config = dict(
    n_mels=64,
    targets=['emotion'],
    label_smoothing=0.1,
    lr_schedule='linear',
)
Rows from block 6, named by matrix and row number. Each number is 500 + 50 x the weight over its row's rms, rounded and kept within 0 to 999. All counts start at 0. Numbers have three digits each. After the name is the row's rms in percent of the matrix's.
# q: attention query (model.blocks.6.attn.q.weight, 256x256), inputs 52-103
q.17 101:483442507582646553413482517511469497433536470481453586456495480369445560548530425527489469357469580554584461539586596535493490499553463561370454483546456549
q.18 103:477548464496531555478477429462555449453537498488525429490536452471540534584525449517514481473551460516498462463530533514615521446513488521567604558533430557
q.19 106:490480520522598476543509457537458393491487547401489437461497540483501602551548454611420619419524491539575416495541458515515533464560564485494511565553503511
q.20 094:538444556582533499467531556584486493563617489557537495503528411487497504465426488480548507505488451567605491474550422444413519525522504465510526502426471467
q.21 099:567610425537552481529571482459444512487531534475437457499484537561504450549488534530502511555448535526482459586519439553488524428566432527518506428464642472
q.22 093:535470511483502562568507518602533496509583458530540524463448482460543542515529499537484527559523403467484480491444552476513429497500566524411470546411494437
q.23 098:453554463471455499488546528536470511479550518594430461437522510532533494493626448583524456420502454531479477512511544531569492503482533486488468486513443558
q.24 102:523618426561425517493610491513541489492549492463430403568499563497504490498530554502494527430487449442525446524456423465391441553528532481611544463466524541
q.25 089:458417527564572540395500608436536508500462446513543507461461517529439467446471469534444481504420422470556542564583494506496505534456544525460433501504519491
q.26 098:522369541458431510602512526461508472507541384525493576540548534501512521557490453482456576529502454471562580421573466580514505487523430588379430499463434510
q.27 105:474448532527522554506604500499516499456523530498566466441592483448471491462441382581506512455458452458448527510426558405417474530465458520533468367525482454
q.28 100:525526480494460455481501449472510507448590497493484421518470491501542472473522499457582520615451455616534475556543497474506552406473465499561481436525450412
q.29 101:448538438502524526387558412531565517490533491494362567534445476596482531474557440496530497430588500477522547485483474485465484536401527548533527467573592442
q.30 105:471599389530490478537522559475518431503566585560474554504484588502590542489556448473484430509511499480433529537540533458518568412470495532541502455454513508
q.31 099:417462601391482507567532536478451514553480502384490528484543526548483492587475457485496441465484605524528557486490551548589515446417487544489480426466560488
q.32 097:544517434502463485497470527533535515464513521540536546520460510507458569478531457462520471537604469571572455553472515534473427515480536458469526537475459599
q.33 101:532484480539460468555526495510498496403477474453429418600503558480487527487516507552477417510530521430456542569524582556460574471567473447550566593470453466
q.34 100:457514451501497485564427447558399491552469524582513535450397544493526450462497481496527472530550503475532520469407458437575515489437476506467484488506472436
q.35 101:549436617461538444493536428604440473397464556541523523599503535493571513521531516454481478520510462473480495450497472566540479482522439525506480564492558465
q.36 097:523507485512546519565553517492510495436501559467493451548521508488441362598444469548463459507601478468503467474384511499481534531512549465460449455584518493
q.37 109:509445616444491570648520540426436494440438447474546589508474528428585516448514525526601475552541513498476450491494521466524460520500526567417483531477483487
q.38 102:526548539462502504437522402537464525476510487415322434480538479550445528508474533478550509528428426579457425501564470575454511472535473582480575506534461492
q.39 101:505551491431475491491470544645467457558451487578500371462495560442540579538574439498570414480523497472510425501448538535469481439510471489484470479395538550
q.40 098:432485529531516371460508478518555462567500521550465470495579525514539426490482439481546458555582470569517407412607488530542505503437518390469468446541554441
q.41 099:405515467517513431487476601600487596449507504426526502468582500578552552516542395499579525508504509520607592513506519532573475512430586579574497535549483475
q.42 097:376488479405424537534495438498509548528439479438557530518534451455571516576455452441472493532466562525594503467435547600477513490546423438387484439498483500
q.43 095:529574568418486475527473508526505655577488551453502497523483529464468482513561580548566442465481455485510520485445591441475455543446535526492536538489519411
q.44 105:449419519496497498445528490447479571505427411567461535450445605509511496529550428500443567514425504585481489594495477454447493548503430470542515404497534476
q.45 099:442493493551449462523515519475583426438585418477513446544538510471467491532498528465505526555433599543501521484479474553539455514503514537518580554493481475
q.46 091:572506496596431477514586449475521524425501470411576532454539497447447459501510495469479391532511531422529460491558548432403455451488559451607569552462467502
q.47 090:470543488558539428505492493566455485447423484484487511448524451559522505506469510536543583434448500556466539516519420502412554439385529528551544504475473470
q.48 099:424529552523461474522502440500490544420512496581499574472451542492551428446520520561449475552522479487536496439500546501548481483469406532455466425500548453
q.49 104:603559542445520448568571438590449601422534578498486584495457426458555562470512448554479516463512478568547468488495512489532416459624474514482536499471544528
q.50 105:449454479474536584470506448465486421484448474534443490540483495332479537517496468541463518516519543429511425504518459517450495542536493519418624555553474463
q.51 104:483464456506554505586507467438508545407434461395484463529527524515481554443421543515471512592488547505495435460541417525449540471535419504630563544546484426
q.52 093:518466557507510493481556571463468544416585557452443585474509478535402473455464559476471493501559452477506494624539425483488418453471535474579547559460518459
q.53 097:554532631569486542459501491602573517410587466513541396507466504458476506414554474422460511617469557511395518423505485507505423579489525534551485548488434587
q.54 099:533536456460481586507523556428452517551460523559464433508525436541459494559610594507527471525477467432498476382439471504544528500542467550480580639562485479
q.55 099:440568535512565483466459459466458542448514458571481474450488481448462495613470586455495427574591511499559468433485489391520521502406514495448486650576509530
q.56 096:543567540418440580563520531577481469508488513488509589613549503541523499491429417544462521529483449536580479562538445614527387462568485524491543431503485556
q.57 098:456479460549474467471481529437441436496539472457547542472504492509540472554477450494448613552551499543510446497645463492424453530476503505473438395603555568
q.58 103:531554462491536480450527469534541417593487482568479568531407488511493493581428486609518513455495544470532471493583510576515509511563499543510556496452605424
q.59 100:446545476562519641524546440493431362523481431505483473512540511486455488566529504429532498547542510531579476436494392482560562453425581530484425525466515517
q.60 097:437491607432567459468558457534519467503478479520445550532492436477477488456520457567546487592510577514463463565530554539492355461555567527447531464518577583
q.61 100:489538518521449510438482466469510539544527434459467329486480565455514525544478435529466500469455472432475422491566607495517512548441506430484546575540415533
q.62 104:506377546509502485496486538486483492591532541505522498491554416498557523573495587467539664535536536487498435466398494396430531571492446560474447436482557487
q.63 102:441530514462493518497551480594466504550594514546480475528533532562523601501498501500555564447498512511528483520549366485577534604573560514501501481475516491
q.64 106:456497466496529475522501486566515461518428539473440586466426403524546507418573565527437458535537602490438445531559405563541490541529557524480521462518463483
q.65 110:403558515445485414541437518493490491517604490526528515546523402575494543554534597509471494513515456490459527546533437493563502452469471542478541568514363433
q.66 102:585604560556433557538482434565576558472614493404534516420500477495508512526472425539493553447482443529484569469449522526535500450482501570473423409532531591
q.67 104:469479523595487433522508528468564486524567438575549411429468439441522565434459406482522518464493573419496530456511507454537472509511462490575549546571491514
q.68 098:454433460430462490520517565445513588533447462549523514550486430504481451491504486492469518492549464485401467474457648585507555510528473510507495503586521413
q.69 097:438449477449582462431465498448528518548443544464497536566378596447559433437414534540519483515549474493536582515626531427540513524514473564432521448514466418
q.70 089:527608488560518472500568513489473491584505569621499512494561448474439551560470439497456518562417424512477569459441513488441584396462481576472545435490483531
q.71 102:442471465537466560661485430455538578610502523429473450607444549514486442571393391556534541403443488460533426446477456500511511425467523487524491531450461576
q.72 104:545493482519576456530494511490376506479498544424456488395503476560403555553472460458466483461411527540478555362465509575444448494481572460548545558481488507
q.73 093:511522548345541472402449546469558489523501531391570451492498448617454554547463534463526603463440543513421564463473476502513469574466588562454480562480591447
q.74 104:438419399568467519617432529494491500530499523549475549544434492562502500526487507522568499537529391571506497487568614468490502542470454414446521542451530489
q.75 100:499509436478513533402530509545439543469499452490509554495484489558434471509370481470462417431506450491483439531563556528578532479480515436559457497464492434
q.76 104:485449445527530456422611423537494413447518445546575600554501418529496535455498481394446467528527444385580528515494405490447467471462558432560487554419529379
q.77 096:427479535544493518581564458467475478571505466497505514424562561449470549508537490427499510533523517534483530487467414437499447542463517508538579529435458522
q.78 091:509548437494489409492483450470538545601466535532519576513506503464480424517618403539473596499540472492526499525516458532482572568498473450502478518499571437
q.79 108:491568507528563450458493487555518535558539533548461536438545399522472501451507508400471535370513454507617585546511460390507456540504505441558549497524437504
q.80 098:560473466552492547394443487527410496532620481526538504508516520555398509501465567503403486480510472528398513504533492490557401346384475512555573504601456563
q.81 100:525429496467579485457533538541516540439512502552571433438480484493571441466473441470505502380539566423445589468506589482445488487505430536488533464540471443
q.82 103:486547476490429530547482554446444449603517514556548566514544490421474526556551448557478479475423539546545518522473464548403559490489555469570505479518588542
q.83 105:491448450524431478530479552514518476458579484525502454542536557469587520629515509436435531569495546566474478486534478476516508572512504506495532453476473461
q.84 097:467521479503506511445473448581488558479540465546470482490425506554513466529424562550456501527601459508524467370553438502477473487527392464564520453467457506
q.85 101:554544479557448389434516567507521434568475493425572594584418491535493507458504472500418471581483425552547451525510445481516523473586540530478524547583556441
q.86 105:441544515590482375560449471539487530523547485358513476467487497586434505615522470480507464454517476445529478478544519555444446558491444483438515541520529516
q.87 100:422507493524553466418526454446459596504458535583522507510489555416538504492484512503437507481445449549449488416444511494532509531580603522504542533499521473
q.88 102:596453552542453454496540436371559539454447471490469540568471454474485445514433428475524518459574384533522400497454477479582478458498434469467381528464478374
q.89 095:471470529525545567581513464483511455486487447510539383495626482400471526485513552535489549534537518474530503461536483549350519493426538539488511418470501489
q.90 103:365501421506528482558560513537420478480433450576531432566539533509490474535472544474538486495527504483441543481528460587509450502452540559483482458493602564
q.91 097:480441537451633550409545488562517503396495556474482489485495513528498516553530605537520569524456531471547500454516512479580526542552428567468550509536455375
q.92 110:479420576450516460529473634506601509550490581578525456522453472503506447597461472485490388500482502500461554483454463429457525565559498493544453516480578510
q.93 106:517488546493567495535479521464522615519471465455519599614579514510480513506418445517485473577583423434505530505478466463550449422542563528525537483500589468
q.94 101:471422517595558528636501549499473486466531469547593464539505456439554446477482542478525497482558521491569500583455511472477481479520550465492463505517518551
q.95 104:548477456551447539497467552499517505522465479542443533451382432611506496405524473614529549477521536432529449527467468461480484587481470464572550488567480519
q.96 091:567597467497574458486489529528606475403527516454434437501525528588542475579448470451495402564575568488496581456514462507588514570458614476511613402438524443
q.97 099:415469444426495492507589436506432476519520591504532499563549543585440450457469513457409546504371515520459550483395482449551385494450586482612449481514518599
q.98 097:459537490466490362524496632409488578589558441526430561383529523505498553552588469524508444481592521485459477473474476425509467456521549525466519500522457520
q.99 101:542547479519503515523503530510515488489530459576460461447485524445479428420497485454548427466446514538381434486369488511448518528562503506445450492516452532
q.100 102:535413497400469540527541524464517595540456490522572449497517434457438490381530538515531480574508570473450583448476473537446451484466465453577588476561562474
q.101 095:445552503538479441571513542567463533503498438424569521544455561452599505442469524507558495485442473549606499421560538583493526446509494556559439536349467486
q.102 097:472630525467622432541488443447383531481486543492455492449478473466529518499521505441533540495542529589482491477545512570618541523490490467517517512430548432
q.103 109:493529434533513510606519524490503447460488526507486459571546502588488483505466415460545478547443511545548470486480453480399559434465553465534557523563429513
q.104 101:441500569470533449362480535552491425544443416507523473488613511453434541481414535521506491489533387425492512516527548520457398524570569544408487586432468565
q.105 100:452504503529463539467478541431497392522521533518503518479561581497460486517531459483474543510472576504484511409466564458556494501501492557503451465383558500
q.106 106:520519480498520510499494603495546554576513470545481530440437521490475456429534505580440517520514470532408498506547478460513395447497417515573497525479443423
q.107 097:506527537523475521468591519424358599537436490567477466419493463505438414502558504469623499446519485456510483487417449399556405491462541517517489459510418547
q.108 098:394387441490500487511588440455429542608540551610488482567490463479551529467586445525518484567548579422512492513520496615411473459557532593441492492485500486
q.109 102:488493548420476572540526492596381663552447431474423541471445464493562463574487430560485547451406474413472557517455444468522486438504467490550472502455468508
q.110 093:521468459504556540501431452480468483543460498600453468586410553591428512520449521497468562479486487467562507517465541489427575440543511537473562486486485470
q.111 097:482396554581542525508517443521414463492525584434508444462488561429509470551511470476505545510527560452522492527549527411449521506510498426552551548581483536
q.112 094:566527481493457451562502532457571438437532494461486501509523500481500563520573555398508500471466490513459473383516508500475442497416496482378507599517513484
q.113 097:536411511482589479608511519518503526457478529429494513486475568450515454498477495547527534552516491523439607556567508415514445520589469451631429445568462521
q.114 100:480465589427435467420527607494358500484519560474505517571400454487572438515496504571556419451483490577548479457442520515527462471505447529463410533581502524
q.115 106:549459471484347525493465499530396489450524450468410521476555464562443446508534481467499426493562505495456551563576465507607548633430465468531428432450572415
q.116 106:487537502392526468517627472429406543468527518483445562473473542463521545422539450595587507541494479566460509458509557473446493537508455502484488578511539564
q.117 101:512464444555527468490506455497468608544404442417478537542464538552548458543435449512441432534484505546458583527528468468488505510486450567535472493553483481
q.118 098:444504495548459530500419646529546492551545512613465493459535597466563503517474475566487494562503464529458509618487493623495528593522464479477523605458458494
q.119 103:560400420542454440508439550521434491449516506502543536596517467435491403409508521461563521510522409547514395472464424446491486569433404505424453497528534515
q.120 094:550477472444436461589515490520496440426641489551562482538469536504517525546457464497499467512527525470451467478477547602484556558537581444499466545554458588
q.121 099:410497424522397502509473487510550522564560549477462538490478469531528567437558543567483502485451462455455391482491584467512545486490498481459570440497535471
q.122 097:429548427514470503518501472569473430518550507482536520558588531537480407427501577497533448407562545535552496519538412473488499574519483539505466498471595466
q.123 100:473442480508531502542500498498496469476491529508556563479380493487537493475595566507465604520498481489466462521367513440471469485554513549442461527574509510
q.124 094:470544482441552545452580524442539481604491441503510489596532524417469516457531519480549444462517522433611471539413500525531539525510542457572478469585463502
q.125 096:540579477489423497439523529488429463590546484388454563511534530467536450470505494488492484501541421538436562510530438562462514530423405469475577568465505557
q.126 098:535531512498482465511459480552483473539386512480525474523476573425427486482551561499479469512437541496484450593499506603476488472454462528478526481497530466
q.127 102:563522481540457548493524456557515451463399448506394458506492518481467466453541474537487618538419535508498478483460407404440478425452547488556544485522505502
q.128 104:550590392421452401345557452500510547471453555429485533542552455456462542419495538502565436493562484555433546475589467509477494526483477491476463529515454485
q.129 095:536511512587427508559520513428546465521529541467513490563454479506557442536548499595474480484549478535526456508561526467546471506400452446472451386517419634
q.130 098:469446538524481546549523476489473421491562431494468517482531557485428518528555534448448534480521540460431510525507472593457547522548400550422505405420533519
q.131 101:534534350500491452410479423486517492443587439555533471527534526587502461554417483442531453502482403400545498533487522436531506482469543533563552522496514494
q.132 100:539556435489489496456492527558545456482510467484532502588470489509482485464531516522396510421445515424537470504427434560554520446528464468541480524461471472
q.133 104:544552519553515473485503503450448520516544522520550536460563436427434428589485487489556538475465392506566531600525398510474514570498465453481541419448474459
q.134 104:425447508565457536516600450507440383515494424516457507473456427492452531576564507513540518576510495505471512520436515568438552556516360451428461463503524459
q.135 093:424573347500503414500446471484447487462529532465443554519489387484460518577554569496671531482429501429595526489416524606458570481489364487540531535488498503
q.136 101:531552507523431545532461603444530477482537588537454600500596455509426489585500470570512406467424484494513444542352564490453475530473486511513627533500553464
q.137 094:489507488458543581487480560484560523529568555512545434567461495491461535534491544460454432426416500508401553520555595482504574494514513441424418462488526510
q.138 112:577539465539534524465464487421520531580611445503512421519488489484465489534381418570340522500603497503544551375473449507448488505518558495513422571446489591
q.139 098:525482461501539672538504544402523477483475498475504527525481545546455478461554516464479605498432533423510506551429565541473526570509484536403572595531512497
q.140 097:452529428570590512487431515514493424487601530492470532477538426553482453508573474491467526480459424495507467535547431521483482517482516536477505467480539532
q.141 103:495490534515457453501507566530519525413521467529498429551602573438498480547448534381479502530506557439455396417454543482569451483449455510513548468359480469
q.142 095:504558492551516481465529554488399533554566509460502553544522561395558425439512521395431426574547468412510569508571458517468442509505458521504516530450542450
q.143 091:385445499616446503580444556446569479472454543530572468506497530497548451489445513557482457533516479559494548521487515436549494491526576557472511547531580479
q.144 098:512473427578485450516544511437512576582421494417587506500566524504467478642545580457365554494568489458462392513408511546501535525564479541474562524546541586
q.145 099:485480562438525461446537494562454499542557490512403534524476458528422511433487508483583510587545471462454525430484517490491514492601419594459473499507566591
q.146 091:529502561576470521531418476526530414450562498444497406476544500502496566436484535545549485515456432454510497482471563518539496517504599519514465476457479396
q.147 094:521628465467475512485501448413485488496525407521489489442505443458444548431406551471616514483538439524504580530499505497446491490505439554521478522461500526
q.148 092:578544482523505610615481468559416505493430472434552510558405542511554584440462484308457584480449532555451504407388498441528438441470453502463455593523514527
q.149 103:540470560495445482568468449470487569538550420533531500561475558462512494435504537564487511414642472537549492488522407470484557476461520449537481526561502535
q.150 094:437394452477444581443508443584455524544425481477458476600562490536433485493521537534565522478507480507530434542517609448475537506464470505458477438545483628
q.151 098:485588480508509553505487462526573507544477521507504504514545583506506520429516467454490453546422380519448499536458514437529573619490487527605373509591442477
q.152 102:518607480511466448457444454573477541488520513438515454520467397475465504511485397478541464473472540478570495467511474501404441472462439522503499493418457557
q.153 100:484482596438554567442575456494506503514515427564482554499498472546453559497502467438546484448564478495531489478552463414441434547469549414518470506500503560
q.154 103:448513397538463429531447445564489484434550518467595470431512547548607549545495468566508560481433479444487491445512522519480568475579390502509521516507544535
q.155 108:487574479459544540585495530451510458555461631498519525502557453484511440473437445527494511433491436479578455566449442493508519479454527465560545446465428462
q.156 100:490481442495630429580519532408447510528486549507572473475480588539484522414436548430516555463543505476508483558487517494456497489553475465453633465555573427
q.157 105:513516390537414533563443487458550526598507534421500526552516452517411566453569535436516494518445572524530646516525411450482469535417516446397603481509466590
q.158 097:497539492514540478495430388506471487495490404443492461469532453620491422514515506492416538431584524456383593477484564383596530546445402467521534598566523429
q.159 099:459451516612520577438463485482506481501487503617521612516487531496575468616418489429496500641482486470589463497518536503577569543535574565464554523437573515
q.160 095:530548507537471511550535508479556474573501448570557547414419494465597580412416499492595561474453560478539584558485489537525525473467523416498485545580472532
q.161 102:541444623526448517519533510450595570465449548546460419501483518573498516493427573520507495483553492361568491573465439537528510534483520538407501435551503491
q.162 098:583576532550407494564494520522534484422500419564539411473549530474544526482549499597413546546504429478500487557476457513473500489528567445491456461655388492
q.163 106:423610484566491414540430515434551404472533458497497445533534491475406380488545471540507636545467445443483488529546496507497442474560488514537531449529575505
q.164 104:434474374423554538471471498558492505529468511515495560525532478564402539528528468520491424560558543598463539412433601581495477537476454425444405498582527472
q.165 105:452508503561484549514490433489624561404550518623433530487486531539480409512430470361463493542478499440527499564475485478511558546497580480422482488570495543
q.166 104:488475428473490502512489584477502517414596489530474426561506514507454480509544503480476503436465489418557511474544558446493561486460513501522490488505459493
q.167 091:457474544552544542523457499551537453478569518494516527503518416452557573526551530409533502458460476533550513476487498446524482379551447424652577469511598447
q.168 101:355601558476548465377477560535480487482468510545513557544474516422542503407445561451526532525438518444615481454502442521566499522516484433509446481519523539
q.169 098:462480561547586562469516475536543580449548556561523500459475578525417490499534535508398539474475476597453540417478445520452530557558569366430472448513588449
q.170 089:458511507408465499514527473497548498520431431497457491491573523589491560468446492485355558488521523442493566589484446546503542511472441484506618626532492502
q.171 100:489463500455446494406484534565488489482507432568527450489508462474534521579534458492448584515507450460429453544450490522442529440428592478492531460515416575
q.172 104:578476477482477558506500453478503433429500498539564528565529629524463442520538539505442517592565420494467437463505558398652463531497532547513393355349539413
q.173 099:552547497488522496408507531446500473461465494488461490527421489498520422513419424599571461438449473463530421485456445444463457575517517505486572525545590517
q.174 102:492538538411471444494532541479565456495518519490515460433529525456487489451389492487508537485422451550453493405488524519457559461505513484453430459553496492
q.175 094:559451500497552532527550572479526500400537495595529506553492512559439489509534527566458443428548515548461430471505493530470456620422431542406578468554573454
q.176 103:558589412459452549557493508501415558488484571540479482436546446400469488424493487436431493511478470542458582506462505478464498435484540384436435517456519505
q.177 104:579555508443519456508491532505625521438510410431555563470521483447497378512486553555516514513553519577551509423477471491566468470517443497593538470558490549
q.178 099:470487394527612504648420544432424560512499552521549515493421548530529525513373488491455480415478544428405579488504525519459544529480542504439470480580541619
q.179 099:510464593552454526540546552534406485517463474455525431540458515391488459536517449499456492539535482464566453546487452507447543490422565580513425508514492526
q.180 102:481550561538506490566558456449562469517509498460523463538490413465475508437605489460535491480535538465517518523423583508486597466465537508493392538557520497
q.181 103:583493479449593486566598537567534562540455566485476514515585506517498443459486461591345410443430534502481551513407518435528461465577610491423498466509433536
q.182 102:549533518492555493419501497519448565494448437596498458559489615443482404556541429444457454482478466479543500542425436518520500478548506455565523569517640501
q.183 100:548490442460481466440497535524503510497460470473579571430526581555533524484466392489574523508429408549519454510463435511610539447492547500430500553361493505
q.184 101:428488366522447519598502552492388493457475466468472493494466451525386539535494526571467496480546460440440579603556576577530478545492452506515592552428448426
q.185 095:477487511528557475495503423515510572474547453531448543563588406591528540439587380575518460556434471425458410545516547626574482508448475584429535494567487508
q.186 102:597472444651447537445546492488417463489445547547470490486564582446408579532526556516520480494614516502540502425479546511470542535455420442484549529481508454
q.187 094:522522471488408484472532508553547520505428535472452609475477506604505509467488551509426514583516406501412382524447480518516544561511507409506500570484469503
q.188 100:431577436456430543480556539624476453441450433503494497577672502489536452502469454378528471515531505494550521526525579543490551377525454516545567513554486469
q.189 111:517485505501543518467565447539600421479551457497449559555513510532478562478566519524514430542529465482529537461525505500454441427480463490458427538544577525
q.190 099:411555548468539569479544519445496491568438584562555505454528496507480402470508507518572412436501528440561486434539471441443542520535524529586505425440453445
q.191 109:544490660542455489443408570599493505559568490473558523532434507439548494482474437540476526388449531521587528589421479445464516496544410517518556519392500501
q.192 102:449571483510480578572409463502545514516532462487569518449499496503414440510534415489482540433526458635490597511459487521520466502513530619399439464532531519
q.193 097:509483475470503476460435491500477476543407438425544524458401448449452510553481602521504458496528535465550509611482547481472420550519538470551468502471476569
q.194 106:498552504541453523636478540517502562493385479520543508429465467529585509525522421494527478521530558452481448516430461490476636584468444553427454520547509486
q.195 102:502547545504499508542355549541567475554477523462530551490504494549556456504439502470492459550613466533514412550484461587401487503521500472493516460599438564
q.196 104:540449474493487500525579590572491430483444508527488473522483537491526492545567460523502595510527527505558485488471394473443446554457516413522652545486526549
q.197 098:524565462552468495508539519527488484491486452492529453474488529464445458447482560562557491540441548595486478389489511527488518521521457473512418550496556576
q.198 102:512492498530458403393523498548525583451528461505465620359441596443515512508483508489469594577496489561498465482449573465531480576582447492614539464396497451
q.199 099:481532565526458489459512510497424570554555447497437599488448533484524512553505423548503577622509535637535481462468473530494490469554562439530587536505489524
q.200 103:495562572475518417438467591519514421478417465481452550475483535604494622497531539424452531397543491398531503595538494453484454611585545472528390534385421497
q.201 096:599440546478530502534443519492490505453503509531481463457521472523538468573514508480510495531507518587542501431475413514432501471511515448454493596500595458
q.202 097:517481494495439511547543495502521512512505516489498518538512546522527553521542591477523534470509524484508497468423461375527539459534468577493524450506470519
q.203 100:519493467492483530509459400370611573470512466532387515473428524538499515499485469394487444570466465402488464477487485375565477408538479561589521500447519479
q.204 090:428536544436489476466516450419545538464392473533556528547582453526595501503500543585489490389550455455397517494524548469411451516467609532588522456444553498
q.205 102:554532400532527536513562518508503465524571461408461527460547548460533497439560456500420516520473495586406561494473435547515507519536460511392592523415447567
q.206 103:501483563474538548476487505419505589592486457491567500527455489467555530519610457452608385573481521502479478571575553506557428501532541498610477452437552458
q.207 093:477515528496499476451462533587436463483421585550486456488543533495576519373519540555562563532452474489540453542434544548525497450442513570458499514469548441
q.208 098:561446546390397518474543529541436560534513445540538567485583452481448472436498563521485527419575517544545508521522523413536569372372524533505603565446445532
q.209 110:513426498552530481577521492513476534445411526429479456540634470448526458510517500497585496518578508568529435484517506579521512534530477495512493489478516465
q.210 098:551506592498421460466554534423445533504480499451541480576462486426477481490597489368524556467457499428550423502462540517502542526492539514436434476463503493
q.211 102:479433469438494566567530481452461490534539545493562503480534476514478464475500551472631480572540520522480511483457506637516423493557499442517508541446416551
q.212 100:433500466546507519431491514492531547494553513432505580475441564465496559521510399550533569512503556573489582487637569454528467500462513452518464453466460454
q.213 104:484454566406495535503457536436543490575557538427388591533488527501462468577471471440415480556453523424528560492528487536445518491559502515520512504406521451
q.214 099:447572503464425419574540528486509500429433482463453533463523492495543503415448436550479564521495554467530493459426472506445474551495534494506439465491458526
q.215 102:480522521475531516439484544421492368463507548548527590493458468504460463486513505502575560464518614511523519426484496512462383545483453568503428562454402609
q.216 097:472438522510539519379547440417468511540479512427549534486545522468516506438493594446508452499582594518432490530483498485475440478511440520525549534601422575
q.217 099:424553460427530431510415475500512479538458568541529467501452458469526501447543544470406497518438517546507526528490486520629433402447455560459551437451433440
q.218 099:484529487556443420485637490567552552577457475473554492554542523571551481400417431518415547546501598522402464505556487596537549411474540446435546518419383503
q.219 109:542423586449518471481635590422488511511488466560437511535429558555492516560527520499537423440587562523465477546471542439516461425510496494520552565457412484
q.220 096:524536470501576480444475471441595461500435488433443500524436594447471516371476583538485590501551547487531576462504462529571463425557510449538519513505558515
q.221 096:457499445560587492537542537501513528618382553480442526439461544521572488501508549504364571569459442440474546537612473444462536546535524499470489461573520470
q.222 100:466602523542535456464559600446481504577440542543470495573541483422531486418516485549456457458491456494514473518535659494438564506471503460494480453509497498
q.223 103:493504478407602512528439505481538458492528523551584495530525496495519419487566549499552479468500452547442545477518481489606438463466459585486473480480454528
q.224 104:504457546527514443593526534541481547450513438506518430376537590546567447483502487561432481599475563424534474509525526560490510473471502529441465538651410510
q.225 109:512495534463533417511466560457518449426498537486484515488413445483398525492486467528473503510499583507481478491563501509500462441447520426529660579530436549
q.226 098:540448528449378497478524456493464475527504600469467343535418414442531537492477450447474541462453479585492449511446625452485498467405550482506607513504476449
q.227 104:457453572546511521439470472519412517522459457600577531462517474396456484489457547493471481516628514432547461540529441519577465437434435459496556537466413429
q.228 093:560510498547449487471546532548465528526526564410607443480504407409524614464539517506527431509545513511530464511519526555535523502482529477562525612485480548
q.229 104:551540397568431542544504421480473423492573501491431521511479471551466519578518479611519558537473546538473462515503494518554543536443469522468470480620514536
q.230 102:505439547423494422504513521597523547511419569513499543491474449542615439530551455471440502511494496460526524493471488448348433421447443529534436519491478408
q.231 099:520481481477481505486452521598487372605482450518437525539584577493480440450456501462467513489433504539533480477526444452608453531518596457400500499505413524
q.232 097:593506438563538442534546535463351463483432512584516497456438522505523583509507502453437530513543496558540554547461469433381576547506419484497493516471506536
q.233 098:466554546519491498467503552457524625489534507457427475432520587453463550422499515482461517451476531473475478559518553520496515564459516471537582521525499489
q.234 094:527489410538600477573543496561483464448372554567382551451456587537537496443535481452525523417493511574469497438496442496485578566513592607431438511522545440
q.235 096:449467547500485507499442536564506530512473496564594388548451475512437449498513416468464419542541506573507541490535458481503465428489508519430487499462496571
q.236 101:541456617451554492480572450408425448482624579513440465521475450458515468425463570454580541501518514448442590402506535517487492527552502495405463533489494511
q.237 107:512452485448456424577520439471451556505498494395442538515396534557469454526564555413507533453570521504494426442437495586582436449392479469506571591425512441
q.238 093:485506524549473368464466365437492496522544459565453423487493496485444562507539499476452548578409549487480481514565576543504506494498536420552463605537473600
q.239 098:531504526488497493524445485501501498458456525439521534505439495519480564535523468461530502541522536525542457591494492597419505411451445423378492432520459509
q.240 101:519512473493518419389488443506516542528501375447509448547451519537541512625548462514434569606480436533462385513508610544479506317439433457505472497477507522
q.241 104:504493490467495508531483475609616466486566548420581560540465498450386510550516489534603465445450425447484511519453444511509483548495558571593426528460451520
q.242 102:506442421481502498593501562559415593492531553513528472549525433436443403508447555480548535549532485539478414444420462584496540535502477477462545512486475457
q.243 097:449502437462522559501486569495565453491568520573521505525521496540529476418535458398550508482438462540501469419397571447512486533504508367619478550476451418
q.244 109:515448514522461521570414453508476510447622486465519480460477413521453519487617396565541521494498545468505540470557469517543511537496496525598437499440531420
q.245 102:427551526522589518512465521441522466440372601576502505523490602456520440413509479515512450496481526541540461569553544486459512541467560414521557507504449455
q.246 106:518494555491500389482446405478397505467489620470515425487463555482533487459452594562506528566511523455539490515490412494542546529506514535533609492512524501
q.247 099:471458563601502506493526623500540574430473475538526554506530433485526495471564419491526426418428586465442438464462538488516511382523526542491549467516609517
q.248 110:479477544579520433473487440512517551512459509504505451553509530563488592454552478529619496505569534475509623591418497563489489583486544543484415497446494481
q.249 101:450540486440490443464573485566520487522543535481515431463480579546500460543534433497520419575537539433431463490550453505565481538505451443507508492396406494